python train.py --model="image classifier" --dataset="telescope images of galaxies (Galaxy Zoo DECaLS)" --train_examples=88335 --image_size=32 --crop_scale_min=1 --horizontal_flip=true --targets=["shape"] --num_classes=3 --arch="vit" --norm="layernorm" --norm_position="pre" --hidden_act="swiglu" --head_dim=16 --fused_qkv=false --bias="none" --qk_norm=false --parallel_block=false --moe="top_k" --num_experts=32 --moe_every=1 --expert_mlp_ratio=1 --experts_per_token=2 --shared_expert=false --patch_size=[2, 2] --layers=14 --width=128 --positions="learned" --pooling="mean" --loss="binary_cross_entropy" --residual_init="none" --optimizer="muon" --muon_scale="match_rms_adamw" --learning_rate=0.0029 --momentum=0.95 --nesterov=false --orthogonalizer="polar_express" --adamw_lr_other_params=0.0011 --max_grad_norm=5.0 --l1_shrink=0.003 --max_steps=7600 --batch_size=64 --epochs=5.5 --lr_schedule="step" --warmup_steps=1520 --weight_decay=0.1 --adamw_weight_decay_other_params=0.05
Rows from block 8 of a small image classifier, named by matrix and row number. Rows with one number within an expert belong to one neuron, the router's apart. Each number is 200 + 30 x the weight over its row's rms, rounded and kept within 0 to 999. All counts start at 0.
Before each expert's rows are labels from the 100 images, of 14976, where the router gives the expert most weight on average: "responds to" is what is common among them. Only what is clearly more common there than usual is listed. The data: telescope images of galaxies (Galaxy Zoo DECaLS).
# router: router (model.blocks.8.mlp.router.weight, 32x128, trained with AdamW), inputs 0-127
# gate: expert gate (model.blocks.8.mlp.gate, 32x128x128), inputs 0-127
# up: expert up (model.blocks.8.mlp.up, 32x128x128), inputs 0-127
# down: expert down (model.blocks.8.mlp.down, 32x128x128, transposed), outputs 0-127

# expert 6
responds to: roundness: round
router.6,165,222,212,159,201,192,187,202,199,181,173,159,205,183,221,186,201,169,202,225,175,213,171,205,206,167,187,224,253,150,270,234,198,222,214,172,206,199,135,205,168,166,192,207,278,225,160,264,196,178,185,202,176,227,152,249,174,171,205,239,205,236,190,217,227,229,185,174,203,237,189,195,191,235,157,170,130,174,214,166,198,217,219,180,187,124,170,127,167,208,185,155,202,220,206,133,200,185,202,268,170,158,221,179,205,168,141,160,192,207,203,175,204,252,196,211,168,210,203,202,186,171,216,218,193,233,184,185
gate.0,200,200,200,200,200,162,247,224,228,200,200,153,200,147,200,218,200,208,200,200,200,195,200,231,200,230,200,200,200,223,200,160,200,208,209,151,164,199,200,200,200,200,200,200,200,200,200,200,200,200,200,174,200,200,200,197,200,200,207,170,158,309,228,200,200,211,200,200,279,200,200,200,249,200,200,200,133,200,200,198,200,200,200,130,200,197,200,140,200,209,200,200,199,200,200,200,200,200,200,81,219,200,200,200,200,200,200,84,260,200,200,346,236,180,200,200,214,198,202,200,200,200,200,141,222,200,186,200
up.0,200,68,200,200,200,262,200,235,200,200,162,200,226,196,244,200,200,136,200,223,200,200,200,200,200,187,200,169,200,200,198,200,206,200,200,200,200,235,200,200,240,134,200,200,200,213,200,200,200,200,200,224,174,345,214,200,243,200,200,200,200,200,200,112,96,235,192,200,182,200,227,200,200,200,188,200,200,234,218,200,200,200,200,161,200,200,200,200,200,200,200,200,158,200,200,200,200,200,200,200,200,200,200,200,167,200,179,200,162,200,200,200,199,86,200,200,156,200,194,227,243,270,214,200,200,200,200,200
down.0,200,200,200,244,200,200,200,200,184,164,200,200,200,200,163,199,200,232,200,219,236,223,198,200,200,200,200,195,200,200,59,200,200,200,200,79,200,200,200,200,225,69,200,200,200,200,200,200,200,200,200,274,200,200,200,208,192,200,200,195,200,200,200,200,200,200,184,200,200,200,185,123,200,200,200,200,200,249,224,200,200,197,233,200,200,76,200,164,200,200,200,200,200,200,264,200,200,200,200,200,200,310,200,200,200,200,200,200,227,220,234,200,200,177,200,200,200,200,200,200,149,207,179,200,200,200,200,200

# expert 12
responds to: edge-on disk: yes; roundness: cigar-shaped
router.12,168,256,204,214,259,231,175,181,202,147,182,149,214,194,234,173,202,203,259,203,238,240,160,261,251,201,228,248,206,177,179,228,246,180,183,204,187,244,167,237,242,225,167,202,243,163,204,245,208,174,193,204,210,215,151,235,207,229,161,198,207,240,240,206,152,182,192,177,130,184,198,214,241,194,204,146,235,151,158,166,185,203,220,223,210,132,153,176,218,212,160,188,189,164,233,209,213,159,210,202,231,175,226,203,188,231,204,140,191,205,195,223,146,203,182,219,174,195,221,172,153,221,219,205,195,192,192,194
gate.0,200,200,200,200,200,291,200,200,200,257,200,200,237,200,200,200,200,200,200,200,200,200,200,200,200,287,200,200,200,200,73,200,200,200,200,200,200,200,232,156,200,200,239,173,200,231,200,208,200,200,200,200,200,200,200,200,68,200,200,200,200,200,200,200,200,197,200,200,183,201,200,197,200,200,200,175,200,200,200,61,200,200,200,200,200,200,129,200,200,200,200,200,221,231,200,200,200,200,200,111,200,200,200,285,200,200,200,208,208,200,200,200,200,200,200,200,200,111,200,200,200,200,200,200,200,269,200,200
up.0,200,200,200,99,200,200,200,203,105,116,223,258,200,200,168,200,200,200,200,200,227,230,200,200,393,200,200,172,209,200,234,200,200,200,200,173,200,200,200,200,200,200,200,293,200,200,200,200,200,200,200,273,200,200,164,200,200,200,200,200,235,179,208,239,200,200,200,200,210,200,200,200,182,184,200,200,200,200,200,222,200,200,200,200,200,200,200,152,200,200,200,200,192,244,119,200,200,200,200,200,200,200,200,169,200,200,200,200,200,171,200,200,204,182,200,200,200,200,200,200,200,200,200,200,200,104,200,200
down.0,200,200,222,200,221,195,200,244,153,200,200,200,200,104,169,207,200,163,200,200,200,316,200,200,200,200,200,200,319,200,200,200,200,156,200,200,200,200,200,200,200,200,200,200,200,200,358,200,200,200,211,200,200,200,178,200,196,200,279,200,223,136,200,200,191,200,200,200,212,200,200,200,200,189,200,200,200,223,218,200,183,188,200,200,200,239,200,200,257,200,200,200,169,154,200,200,200,200,200,216,200,200,200,97,200,190,200,200,200,110,200,198,200,200,200,200,200,264,200,200,200,200,200,200,200,200,200,200

# expert 11
responds to: edge-on disk: no; spiral arms: yes; spiral winding: tight
router.11,172,261,215,207,192,214,201,210,255,140,166,177,227,204,200,193,227,183,247,192,178,234,170,224,175,179,216,177,279,191,189,229,206,220,186,159,196,199,186,186,206,167,216,190,236,229,193,266,229,210,189,240,195,218,145,211,223,177,199,203,194,197,209,203,148,197,200,208,193,177,176,282,207,218,172,171,161,108,181,217,209,233,192,203,225,188,203,149,168,176,176,228,172,180,202,234,200,181,155,239,220,227,236,232,173,155,148,152,162,214,197,223,155,215,212,225,141,212,179,224,186,138,225,245,188,236,178,220
gate.0,200,200,200,200,200,200,200,200,200,200,200,200,200,215,204,200,200,179,200,306,200,200,188,230,200,200,200,200,200,200,237,200,208,200,200,200,200,302,200,187,200,200,200,200,200,200,200,200,200,302,189,241,200,200,200,185,200,200,200,175,168,117,200,147,200,200,200,200,214,189,200,200,323,200,200,163,200,200,169,220,200,200,200,198,200,200,200,200,200,200,200,200,200,200,138,200,200,200,200,279,173,200,200,200,200,200,228,200,200,200,229,200,200,201,138,200,200,200,200,200,200,145,200,135,335,218,200,277
up.0,220,200,200,148,200,200,216,200,200,200,200,200,66,174,165,257,200,200,200,200,200,193,213,200,249,200,200,201,186,200,200,200,200,200,200,150,200,200,200,233,203,200,200,200,200,200,200,200,200,132,192,200,200,200,200,200,200,229,200,247,200,200,200,285,200,200,184,200,200,200,215,212,200,261,274,200,200,200,200,163,200,200,200,200,168,275,200,200,200,200,200,200,200,200,249,265,199,251,200,200,200,296,200,200,336,200,174,151,200,200,158,200,165,200,200,200,200,200,268,200,200,200,200,200,244,200,200,200
down.0,200,200,200,200,200,96,220,200,200,192,200,200,200,200,200,200,200,211,200,200,56,200,200,238,261,200,232,200,200,200,200,200,200,200,200,200,200,197,200,200,200,200,199,200,171,200,200,200,259,200,172,200,272,200,200,200,235,200,200,200,200,174,226,200,200,126,200,200,131,103,200,202,231,200,200,200,200,200,120,200,200,200,200,230,133,242,200,200,200,131,200,121,208,200,196,200,200,200,108,194,200,200,200,289,200,200,200,200,200,200,200,200,200,200,200,200,232,200,200,200,200,200,236,200,200,200,200,204

# expert 13
responds to: roundness: cigar-shaped
router.13,139,238,196,130,205,185,195,177,234,171,178,153,217,202,247,206,220,179,196,241,189,248,183,199,221,174,189,243,213,201,249,204,209,244,211,198,209,161,155,220,194,187,178,233,253,206,156,234,200,230,153,194,200,211,155,203,153,219,201,250,188,204,218,173,225,208,176,223,154,194,262,248,217,256,176,177,173,194,210,165,193,266,215,201,220,182,144,177,167,227,175,189,177,204,164,207,239,194,176,250,209,198,241,186,164,173,173,203,177,211,230,195,163,220,191,227,169,220,222,200,155,164,174,283,145,217,186,173
gate.0,240,196,167,181,180,239,202,195,236,246,215,197,184,188,255,180,145,226,279,218,118,182,207,185,188,215,221,199,234,184,153,222,189,226,238,197,212,165,125,223,223,200,207,194,180,218,211,183,135,224,197,243,194,197,232,204,202,180,218,177,206,208,205,228,230,205,206,180,209,235,222,153,226,145,159,173,197,144,242,165,195,235,216,155,186,188,214,204,201,187,184,245,229,210,224,223,237,181,165,263,221,266,217,206,223,192,181,189,204,131,182,194,212,123,206,194,198,162,185,161,238,207,207,144,202,205,194,202
up.0,219,197,141,206,257,190,183,191,194,241,265,207,235,125,167,199,178,216,210,215,201,143,221,199,199,144,173,187,196,253,192,149,216,187,226,169,199,161,153,164,137,239,167,180,196,232,188,203,226,220,231,180,207,152,209,184,243,242,233,182,253,151,192,225,208,249,161,203,152,180,217,191,188,191,203,218,195,228,247,205,211,237,204,171,205,185,201,224,214,229,178,169,175,176,181,160,211,262,205,209,215,214,188,212,179,273,175,188,184,185,234,201,246,176,181,211,228,194,161,201,197,177,201,153,217,134,219,151
down.0,204,184,243,179,219,173,196,266,177,204,239,206,174,252,143,213,183,216,184,212,224,233,176,201,174,194,191,206,208,232,244,227,195,227,193,223,129,191,223,185,155,193,207,206,228,191,271,157,202,202,229,183,191,184,149,188,205,210,211,175,195,186,248,211,204,201,194,231,181,171,195,226,251,221,209,197,121,292,184,213,215,205,161,210,187,195,195,177,174,253,157,224,150,195,187,185,198,251,178,181,201,220,251,216,148,211,157,195,197,260,222,190,238,206,180,127,203,186,181,215,161,189,205,252,212,192,208,130