python train.py --model="image classifier" --dataset="telescope images of galaxies (Galaxy Zoo DECaLS)" --train_examples=88335 --image_size=32 --crop_scale_min=1 --horizontal_flip=true --targets=["shape"] --num_classes=3 --arch="vit" --norm="layernorm" --norm_position="pre" --activation="swiglu" --head_dim=16 --fused_qkv=false --bias="none" --qk_norm=false --parallel_block=false --moe="top_k" --num_experts=32 --moe_every=1 --expert_mlp_ratio=1 --experts_per_token=2 --shared_expert=false --patch_size=[2, 2] --layers=14 --width=128 --positions="learned" --pooling="mean" --loss="binary_cross_entropy" --residual_init="none" --optimizer="muon" --muon_scale="match_rms_adamw" --lr=0.0029 --momentum=0.95 --nesterov=false --orthogonalizer="polar_express" --adamw_lr_other_params=0.0011 --grad_clip=5.0 --l1_shrink=0.003 --steps=7600 --batch_size=64 --epochs=5.5 --lr_schedule="step" --warmup_steps=1520 --weight_decay=0.1 --adamw_weight_decay_other_params=0.05
Rows from block 4 of a small image classifier, named by matrix and row number. Rows with one number within an expert belong to one neuron, the router's apart. Each number is 128 + 32 x the weight over its row's rms, rounded and kept within 0 to 255. All counts start at 0. Numbers have three digits each.
After each expert's rows are labels from the 100 images, of 14976, where the router gives the expert most weight on average: "top examples" is what is common among them; "colour at peak" is the nearest of a few named colours to the mean colour under the peak. Only what is clearly more common there than usual is listed. The data: telescope images of galaxies (Galaxy Zoo DECaLS). In brackets: how many of the 100, against the usual share in percent.
# router: router (model.blocks.4.mlp.router.weight, 32x128, trained with AdamW), inputs 0-127
# gate: expert gate (model.blocks.4.mlp.gate, 32x128x128), inputs 0-127
# up: expert up (model.blocks.4.mlp.up, 32x128x128), inputs 0-127
# down: expert down (model.blocks.4.mlp.down, 32x128x128, transposed), outputs 0-127

# expert 11
router.11:080120154149146159132174114140137127147161153150078163163114149145152122130077193165127138059118080108124181122111130181121182103142100080093089146157093109143121115104127144132174183085121163141129095160151066070115154130070079113158111118145106134124051121130139108144096166130122110137150136136153108093122095071109083083118100127120061084088135090192068104115140217165098133149157
gate.0:124103150134126173138093107099096135213128133120117152130081210138129123184113057131149084123057101135097154212159172146086122188096142108126129085156211119121083134094184165095158075131140144163143105109072122167059148135168078116138104128140140129126137114135119126136144148100085151133127157148131158120145141078140152049118113126119145092075140111155115119169149192075116125118133
up.0:136134076144166142119112123194128091126119129121138084100114081143074168056154178135090111079137179146144077152144189130141119117142157122167146100196064120167193112175118108097103169173170110130097120113138128128180086132097122090145140096116115109129145111115116087116084068124126117240123135110160128151138142119180113160153125132124125117173090102148210150147115108144149169086073
down.0:099128153155103110133125117103079104106127120161128121115138141130206123031172106145143115108117135109150115147161142169106167083143139112201136109142115121151149099136192140094083176114174185111113162112121163150198142183116078094146118151148130101158145125144062125146097104092092117207140165068072147126138147119107086077115107105104115120102069090166198160111176116171116154087134
top examples: edge-on disk: yes (40 vs 5.2); roundness: cigar-shaped (35 vs 8.1)
colour at peak: grey (53 vs 5.6); brown (36 vs 12.1)

# expert 25
router.25:153159115128090120105165126130206150100123112184149181100177147141125132186114099092074098069115072084116143097151198167140159121155181165120117119081129119153127133104148153116097122103087133121094141164146082096181139144087083180150181159183148146146098096091124109184171119130133094090169096161150146124116078151108115112109081165096074160136059113101181095093141182125117150141127
gate.1:147105124140161109176149142167126124165146159128099126064151106102156107130132202126129137138118086128223059177129135102128089164129092157089055036129140128134109157103155146127128042128089136144134136107098179196131106108219119120113120128078170117044112141129115171155081090128094134128094115138178129096128116192128143117128158174127124113148087116172094126135127113117130118141111
up.1:125147129129067129128128134137115127117130131114147207146133065117123164130134128080088129128094125083059054187179148139128128208128026129132123137143128140115024131157106128120123095140054127167130196129198131116142190128168155148088069123117125128127128064125128137121110111165084124128123131050115113132124069128115148162111138134142146168128195172112129125144147129131134138120142
down.1:166229142139000122134127099129112129127092127117128161049112095117152128112127144115136039153177179128096128172127069114119130128175197128135129164139149135175128123102126128128132165106055128127128161128122125146114129123088108196132101129095110099144128139141098128128096131065096114209120185128120099125098089113041128190128149128127127132110160128149122128169127139139125089119145
top examples: edge-on disk: no (71 vs 24.7); shape: featured or disk (71 vs 30.4); spiral arms: yes (59 vs 18.8)
colour at peak: grey (75 vs 5.6)

# expert 30
router.30:138213156102147115139164153130150145091127147176154135116121101090096067140105143174087113088078106132093134151074157171131046105138133175122128120152150126150108149139111130081187136081056098148121051186143111071086114220102055157131147114120137095111133133112095114161117132133126085112157123100132128166087107142107157158095112113151099118107093098107138173071105203123140151134125
gate.0:116174127101095152137095075133134051112114200123156136192126134101167122127140092085142121116167116110085171147138116086125096162067104126094091118136173190114174126174132133197104104114158122125080169112163125148108078162125138106151069119132106118088129089085110202123150160165072189122108094145167184081151154080115104103180085081141169166152115123123150134178114147151119112153140
up.0:123136096125102073126119142180135127146137061088112125076121180156126120145147132110168130081154088095173149087102149124109174201116124117127093189147126126200133079056132158131120135092114143082151123099118099095171140115145141133193096084151163112165198166142046155080148128127139130115146089112120083118122091160100164144179159077115102168134186177191131121137127113084107088115137
down.0:125159083104144094136113174061168141187118197097086091146132171168170134127099125137156131144071121149154121122146141084097097107161126084142151161131179141120143124108124181153140102047149108100153138087097102215128160179134141134167154109123076100072108064161095117139124144087082087114094101120182151109123086166156108162088133128177156132157087152161114086136149155065111139171120
top examples: edge-on disk: yes (46 vs 5.2); roundness: cigar-shaped (45 vs 8.1)
colour at peak: brown (80 vs 12.1)

# expert 27
router.27:099180139123091085090139092140099124153177172197140155134154135111181121120121181134123094128123149170083139150149168177171116142147138132158129163149134135065106125138169160146095118094109126065115137140175101116114125134086080117140158080134112098106085144068082138199131133121083068126160131082181134062144106156158139158156104081094078110149118059154181129142130161161093211124108
gate.0:197067186158169174105131110124130172108170113149151072113148091108107065137140123053154169166125126127131137077081071094079087128120139098098155146131144053135134146105138146186116148120118114165104144083094166148127091172127167135126129130115130083082087110200117117107104135142166123149136104140146108121061124094095091114141130122164106169143157087116117165143080156204187144182126
up.0:041176076163099087189151180098124110193123140087141115098200145192124114142097131193071108145134123161138133137128128163120099148102106132193112157107109117126130120163119168130099093138148127153131087101166073097122196107154110192151115123141159156111171103071146158150156116087089123118103138128076106120131120152120180144074133119101133099140139107096096138130169159158033086150142
down.0:095135088090094100068127072128101155068164106162126133108142127175127163125139116131233128136158133137116143186134130106146130159125119086083131181124128136157165118094108108191147143172170093136179094012134160112096126146123163130103130184128123194058156155165107133080130114140160129124152110097083071143166115113118109167065147140135134135117106118075127092129164107170118112141086
top examples: shape: featured or disk (69 vs 30.4); edge-on disk: no (68 vs 24.7); spiral arms: yes (54 vs 18.8)
colour at peak: grey (54 vs 5.6); brown (39 vs 12.1)

# expert 1
router.1:127118114123120134119180157083190140064059100184119135102105139087089132140132151114116124074126044133165156139084146105124169144128120107177099114082126127135106130078163133077097165136115157125061118114156134061099165159115115180151160159193126127124110191073080143110118099058130119161152163129083177146095145146168153178087117121150105146119074134136096070112173161127141110123091
gate.3:137102152138103132109145079191117130129100138174137128139112046144143093169150100083143088209073112087121164192163137108103096154131130104088151152081103128195110201159149097099135084138153084120148151135113083146132137114161127105155128081132123136100176127113168085083102120150128165057136133161165110195144044082131135127182129142148140173145100148105155102148108163105078125082133
up.3:098141122094119113118078112146119110125130152219117121103136193133132174114150196148142155089188147119165116058103117038128166061184147133126109112143096119156130074128108140169124146171134100091151133131105114110153122166125128137134066164129199080144119156100061120163223155169155118128051142121132110125124127127085114140083120065142154120115124126154134147166108123160105161176128
down.3:130144117104136172171138121137105140113016108108163137102142117127101133116198124144172167102173199084160115133149139110122150113131121158176149137167115129087156125124105094133136096109130128146159153137158134046088115127134107172078177119059201114152172099097081097146154151124119156146109186131163128085142055069118135104129062095073105133125125171116159111127137165188105168104105
top examples: edge-on disk: no (92 vs 24.7); spiral arms: yes (91 vs 18.8); bulge size: small (60 vs 7.2)
colour at peak: grey (78 vs 5.6)

# expert 22
router.22:139125142165103120105160163130146166097126093162118119107071067077128099181123168152052079086109126141087122155112155177085061136114132085142123144089101122149103088117106162101130156109118103133112151202174126129106157133093086137151134125195126125070050118162103169186064184115158089156125088144162155126168117098165148139130147154092134093173101134188142110096181168129122121100110
gate.0:093103140190136130084089127113131143129137108086138151173097134051117093177149161150162128119118116127196158102107108128133113129144106158149182172112107139141121144147186095065198152151126129151107073139085135045158130077116128113102126126147114116136147137105102091135075129130108164183103101172126084110133127128179170197122133066143152130128125166066059063128157182141127141077078
up.0:153138126137077118133160052161128173119100119165152069091172160166116103080174101157135115125095132078072092149143137114094140142175136114083139151173117129130142134185115136154140100090163078133036145150228136138145094125165148110122119120126120111156135131113135183124108141163180047090136093133137175137088118085177100107129179099130123159086126095116074157118079112105103100174160
down.0:142116124059126169092128172115095129133071108155198144157117133162128128085091121129132113173133163138184151160115103105131117197183150156124125115158099146095136139140088157108135132096080144109169110158155120105130153165147147113180106125133104159147106129067098110166130133080154144134172087110136092165173129150160102089053110132064140075090132140207125148062163056095122128184064
top examples: roundness: cigar-shaped (42 vs 8.1)
colour at peak: grey (44 vs 5.6)

# expert 28
router.28:162145134166092097125194139138153116102131095089114171095089130181134099074111122133153184163122158133167083076169153177095141118118160092152097098129170124125116202141111162191125147104092167124130147153139065138120159137112137086163156163179165100103084148156145170088120126091116132118105161119103135146090120133117103156172188154191161175120057078206122157139159076154116112165120
gate.3:100101181089164122135120157076075117139138159068100124176141110117124130104094174113135129150057110118103123116111089113082120149195101118175156140154159165134112076098152112128129133154149160135078151116034136115155123161096123104159178128154106118084161042149086104134155096083108142112144050154093113100147134140125160131167078115078183153208190129132154134147118151162147170129145
up.3:218144055175129156122114075193082155126108125160132152100128162153168131120170047128163122124201129112168124128117114125154145107060122143165053118111144128124108130138111123104189140111128105093163101146215148149127086084126155156181071134112133107128087181129092153088112161157132088153170154110125158098130138137170114104120124102122090117071103105144114119163142133142049126158097
down.3:205127071103131124094126134180124122076138109134116110117112144163084146129144130139114176104112115130156148076096162161148177160130193132130144134083139125183123185154191135070082060156085109074103129151148132130138107159128072101121161100129090120098142170067047117132179139150139089105091102088138197158145096118180137160164120074118174075138140127113118135146146202122130108150108
top examples: roundness: round (62 vs 20.3)
colour at peak: grey (63 vs 5.6)

# expert 14
router.14:101114072165127107171074122149120143102136142168101154114138112144146140193104154124095138086153131123108189127164227197128091109145138120081147092155100129167189100074143094097144159157120144144121056124135096121134127151137088170096138138148134017079074111103148129186109151086127112095089161170183122111168131125124147112069133075152158096135141100102161131114146156170130139157126
gate.0:114121119142113083147112112053136120081004143156183122095121074079138129126152112129189062143157180082169165124149150081136200168122122096169143127121124133145110063100141112133097139128084169135150112167139099132081138128188102170092128114121107163133140181128094112086167128194155154162127091186092116148104111156169122080103101136151167137102149143153135115144140170105137117087122
up.0:137114144157146127117163128095136094143119090211096114147133183162117157117134028056134057123090103116067148131118158143127150164152115134125091125152133091109136209119079117070155155133163180129183086130157153134140123085132165164140092163118131095110110138162121148084055127064144101146115136206141082121180145135085137104131141173129129152137136146119162142153091133135061124104079
down.0:101117153147140108136076116157122087110183138116121068158103187119163144112151120069167133073152185122150174090140141129125177150136138099138108177085148115085145082060125116133055153078106099060132161087159112155145167108194101099157128139138164127084134128118158141082106110147206106099117128178057146197137103142133125085129165197144118136185144098104168123143144129129143150142106
top examples: roundness: cigar-shaped (35 vs 8.1)
colour at peak: brown (73 vs 12.1)

# expert 3
router.3:145141121128104147130094132109130153099092153129103157129184118124146071196069151125110097082152090130104075097144153183190081104139167185152087157157125117138182162086097102093156135116084114074079140175153096088140179215115088169123162102147146073119098095108119129172141117159096141142086144125124119136219094092135118122121105125130149121132118123088181109112176170174144160110174
gate.4:115149174114140151133140094099138137169120126177128107146118088192113151157176122072126151156189128128111113100086173078094112175156108113125158181135071139214131137143116121145121168133111127121158036098105157133137110110116118114172108168122095128146157204126151081120121138091074131120111139074125140141162130107077179126128108119098154085077142168136122023189129152163071164116116
up.4:166131125111125051166126169090096113164079175185111082124139166134126145076155100121123113115128090126135146072072127178173190123135133099128143140145101101113147139138133115183077162154096111095083165157160127075056149159128164043085161156160104107122152183143118143165152131177124138133148148127088127181138050132182109114114132094058154150132137162127162114102121078108077152133126
down.4:109167068130094123135134137123215149101143123110154106173089126134095069091091134095106143108152230167148104163162145176145112164118132087087159129121143138137162136079182096068165088128167150071139125164149125166090130133110125074099103113102111112112064178073132145161112149159162165164124157080138107161123158119118093087136130096181102151106126133089129102120193145196116127110173
top examples: bulge size: moderate (25 vs 6.6)
colour at peak: grey (68 vs 5.6); brown (32 vs 12.1)

# expert 29
router.29:179153143125126152105199105211122142120138207191119172127133081152130136114084182147116102144153081083103093077169122109149107059188132167150158173142155128100108124099173156089144084135121124086167133117155158085165137079174138099150152150144143112130116109141121144115075110078128105129115094167094146118141128139118148180124162107082138158114155054149098153165127144171097153062072
gate.3:159168085131089097148129154168145103145126117076135139149141161121049121202086110088134146103064103121138207091130126117141149108141131132143149129157110131209129140101112102169100078132101084151126152155152104106132142109134162145135089058128066150118160173129181147112120168163145142167086107120115105062186089095109138127144125134193133118104170089107104036144057132178123134148118
up.3:126112088158107095070079098146186119145201093110146089119109100098157138187154108141125135130134139161132117171147103129145114135133126153120101129111092163112112111118152152074102099135152150116125091142129075138104189015113126096146100122133037096150138148123199108164145157125097107141073141135105128097123178156165093152160134119193122181090097123065101151102151165179125175168177
down.3:151126125142125122163141118129145166087140113144077141123129123130116109109116092155097106114109084110094126170064150121153141116091165114145101148107129083088148164084136121181168135141113227103160109185061151096151133131103118105130102141106148104198209100071167091131100093111117131116085158116138104133154200168066146103125113241149125180147100176094124138130095096118151169167103
top examples: shape: star or artifact (47 vs 1.3)
colour at peak: grey (34 vs 5.6); brown (34 vs 12.1)

# expert 26
router.26:117115155151117122168078127102125125114083092118105140155090120103165080127096187140109147078123111127090125077083176139127137094144137155061093150189077130186133118132081108068163134160082127083115105187153084114132172150173147165145142167112073081093079129083089162169139152147093085102163106177132126143123153172119086096099135079148080148155134122062150140076129147101095171117169
gate.4:155080176145088086116185138159127129147062087160128108139135065147063125090161133165126148168132121130145139116131080098048112122163133053146108158167136127138130156135147080217100134147115177121064153093089102165140169097141142099127142096179147088110139182094109129113097166099160122120131161138122128116095129158170140115140101195154108134132157134124165121113102082179052091144075
up.4:114119167165147073129160096142110127100076064120132104137125108165107103069167101120117157179092123187160127114093109156087117082154163104154166137142142144116137132132135136196128114133081161114054145133139067177169135092128138072107154078191115103133123225092108104129114162116158128067149165115132136128112121133073131118150116205189094112092147157153157131072129075157105104153159
down.4:159121156118156144141119114073142083122178178176126158124162164090113153151133126088111125125166104137164123199111122134109114110181165200074168053107137102034107134178133086061134142124090127160102111169157156120091101126115150138113135186114120070144074107046133136178137070061111143132125083118152119125120126120167127139126159098114166150188106115094100143098165158154122155129147
top examples: edge-on disk: yes (44 vs 5.2); roundness: cigar-shaped (30 vs 8.1)
colour at peak: brown (60 vs 12.1)

# expert 8
router.8:127133096100083138116143086094158157073154112142163147114109147090157089157111138171136137099087155129136146115156167145077117111056164143168077143186086091160143113126092049126128144178103098134080147106158091082098084127118112109144159110144182094091086165126056139209127122137147154137126175105132115103066121105157121099163163102121108106059083057094168123099118154122136189126131
gate.0:175110147118143146165114136111129099116081124131168133144148212130141170121146159164121098169135123151128161119145065155082136118109111147171059109146106123172128095123105111160110123169139073062117056172176124154152129156120104146103157088143098123072048094158113143173127145166122197069160146205121107175136106137109087093120089106128087104107107133112173171097119113131061177164133
up.0:121116135137122121131113120068103117124057082101169151143132179136146146133170135153098117171107134125120166156116062155086153127134127126190036099157115149214127142111127160171075132157112111094161064191133121142166124172107084143116137103177131130120056140145121155157104119156131166080188106199153126160170084141103095124105128089141073115082088113097150173081121118092119147157111
down.0:098106155166077131131146133118169170119150105081106136130140099147111141131161132044164208124134141107130121131176180154094113189079145143118119106138114089128224182085150147133159128111125146121159101146098170124087126120133094107184095099118158131187083110053119130079130145119111150160127175053150122134079111137108112144146138105188139113089115117152120136178162149098098030126101
top examples: roundness: cigar-shaped (35 vs 8.1)
colour at peak: grey (54 vs 5.6)

# expert 23
router.23:149152063144131180093150150120116110074085113076131145185140085055082135170157221132136091101112175112113145113124157133066130101148166118123089151130094106175150089111127133095169169109072110101159146138102089067093158135149090159117151097162121126085062140122097174138108165141179163113178104104112145144109127145153129145084126089091101139135082111083086097171125168084081126133156
gate.3:107127127128094110147121161144145138104074159107142159114140079102208134137179101098151156161166128137159107116207141077100156119143141073121170080146150113123158131131167128096144185144119116119181107064152128089252096152104078106140104130115166114136081142111126130154077155133113138125104130112128072161175080115158113115104121154093109086145048143133117132182055090128144152155158
up.3:150122148128115080107155157112113155107215124132146080142138158155098130146136095136125149177110131069114119141122142136117108147139164133153133064147053199153082146121118114088099175065103080144117096122153172162122108125124166087167161091168108175162086150128044139112046113120057128102139163105149160121134113051159138099130180111124181104165146118163143171167154135078142128137103
down.3:141099093174160090106161152124157148145072139119169149238147127131085129099111204139081131152124132162144169142146168211142081148104126160122101139113126103128118146169068155114126056153177114167142084106202142122179118127092118154096029112092112117119107153107122054071105123146136159095104122139113135137135101096106145112107149076083102178147127121106138117170135147146114112114137
top examples: edge-on disk: yes (33 vs 5.2); roundness: cigar-shaped (26 vs 8.1)
colour at peak: grey (52 vs 5.6)

# expert 10
router.10:166168167108164091159102173129164134129158102169079145178166139092137100144119191121096086043092121105088136144145168159087076102160131167171091091147108160163158109096126164067113156097091132167095132135116183084158140192113112180103139111097081118078116124148134111194120150100132117126145124122164094144108088085099178123108138130101107126110108065139128135064158169183157136084147
gate.1:142117150095144128150091105179159071085092136130101140133160183114143105126094096200108106136099201112101116130087150104060141132198091090123151173134123146071147135121108174048162113063139134090104191120095101121176158099105061160112122173167143147077196128135101133146104123148171156111122079168115107153101193097146095143134147119116146132093124163166162139143100152099136103145091
up.1:112082210149130110145134098128109074164074086183117157125176166139060097123131136142135121156126111113100088112122096116076101165144137185086192094140112151102116185082156178057124120138176153131147125117149178094129159080140151122128148159083107213114150117138111114102089093092158152127135121149085112153152177141131212113126137160121094154128171114121089102166075104077155106105144
down.1:114134187084152126148174110077099120139141149115102194113109153176132111091079105157154169167183138093159118105168156116198087102087173182093110135122145186135133123142114080116162094119116147145098140150184149150115116127176182095135067090125157086129132124138112055149099108134090102119187110151153103176138099160130140153082117134158141106165057098117141098071080078165071122153116
top examples: shape: star or artifact (61 vs 1.3)
colour at peak: brown (48 vs 12.1)

# expert 24
router.24:136166122165109156144129082156127148109196166144116154152126127088139153173121177152131101065098100102138140119160143161154120087096104126134110102108064111122168125118144142046155168108113144163115112214150126087137168141103130152144128155173103085114081080125182129136116172161180112129125121131108148061178126119074142194102118065074105104191116105155160058072130121136100169097096
gate.0:110181147063092138168176066118156125119152118108136164112116043159137121112175112085075176063106130130148113113128137130093129159142142106151151120134142138146214140161149153150123159183107089162105094116138118130167176094081096192127126135110135173066120128156168081178147107138148163080126139169116112151079051042156108102079127121112146084108131112099152136125133074150119151149119
up.0:133168125126093167152213133102164128128155119137124140131108061172159132086193078143101139082109130118151117109113033147159129168050124086126142140130165131149153131188134189101151177197105095181108119107091147087132100149093115187134170161120138125079098158135120112161164155120124135101111161172090149098119100090127106104056146117123177115117126172120133125105083144129155097126055
down.0:188085136083156155075104161159172100126120033207101073115106128125152086105114119072109156114120150139167114117095144156108159108162165135098138125092172130148108133172114116077090102107170124178186129083118112110060151122082083065170112156166112142203139143132137174129159106063117135157158112109173128104111147139129078111140173082131146139120106149141165128160137150174141173100124
top examples: edge-on disk: no (81 vs 24.7); shape: featured or disk (81 vs 30.4); spiral arms: yes (73 vs 18.8)
colour at peak: brown (63 vs 12.1)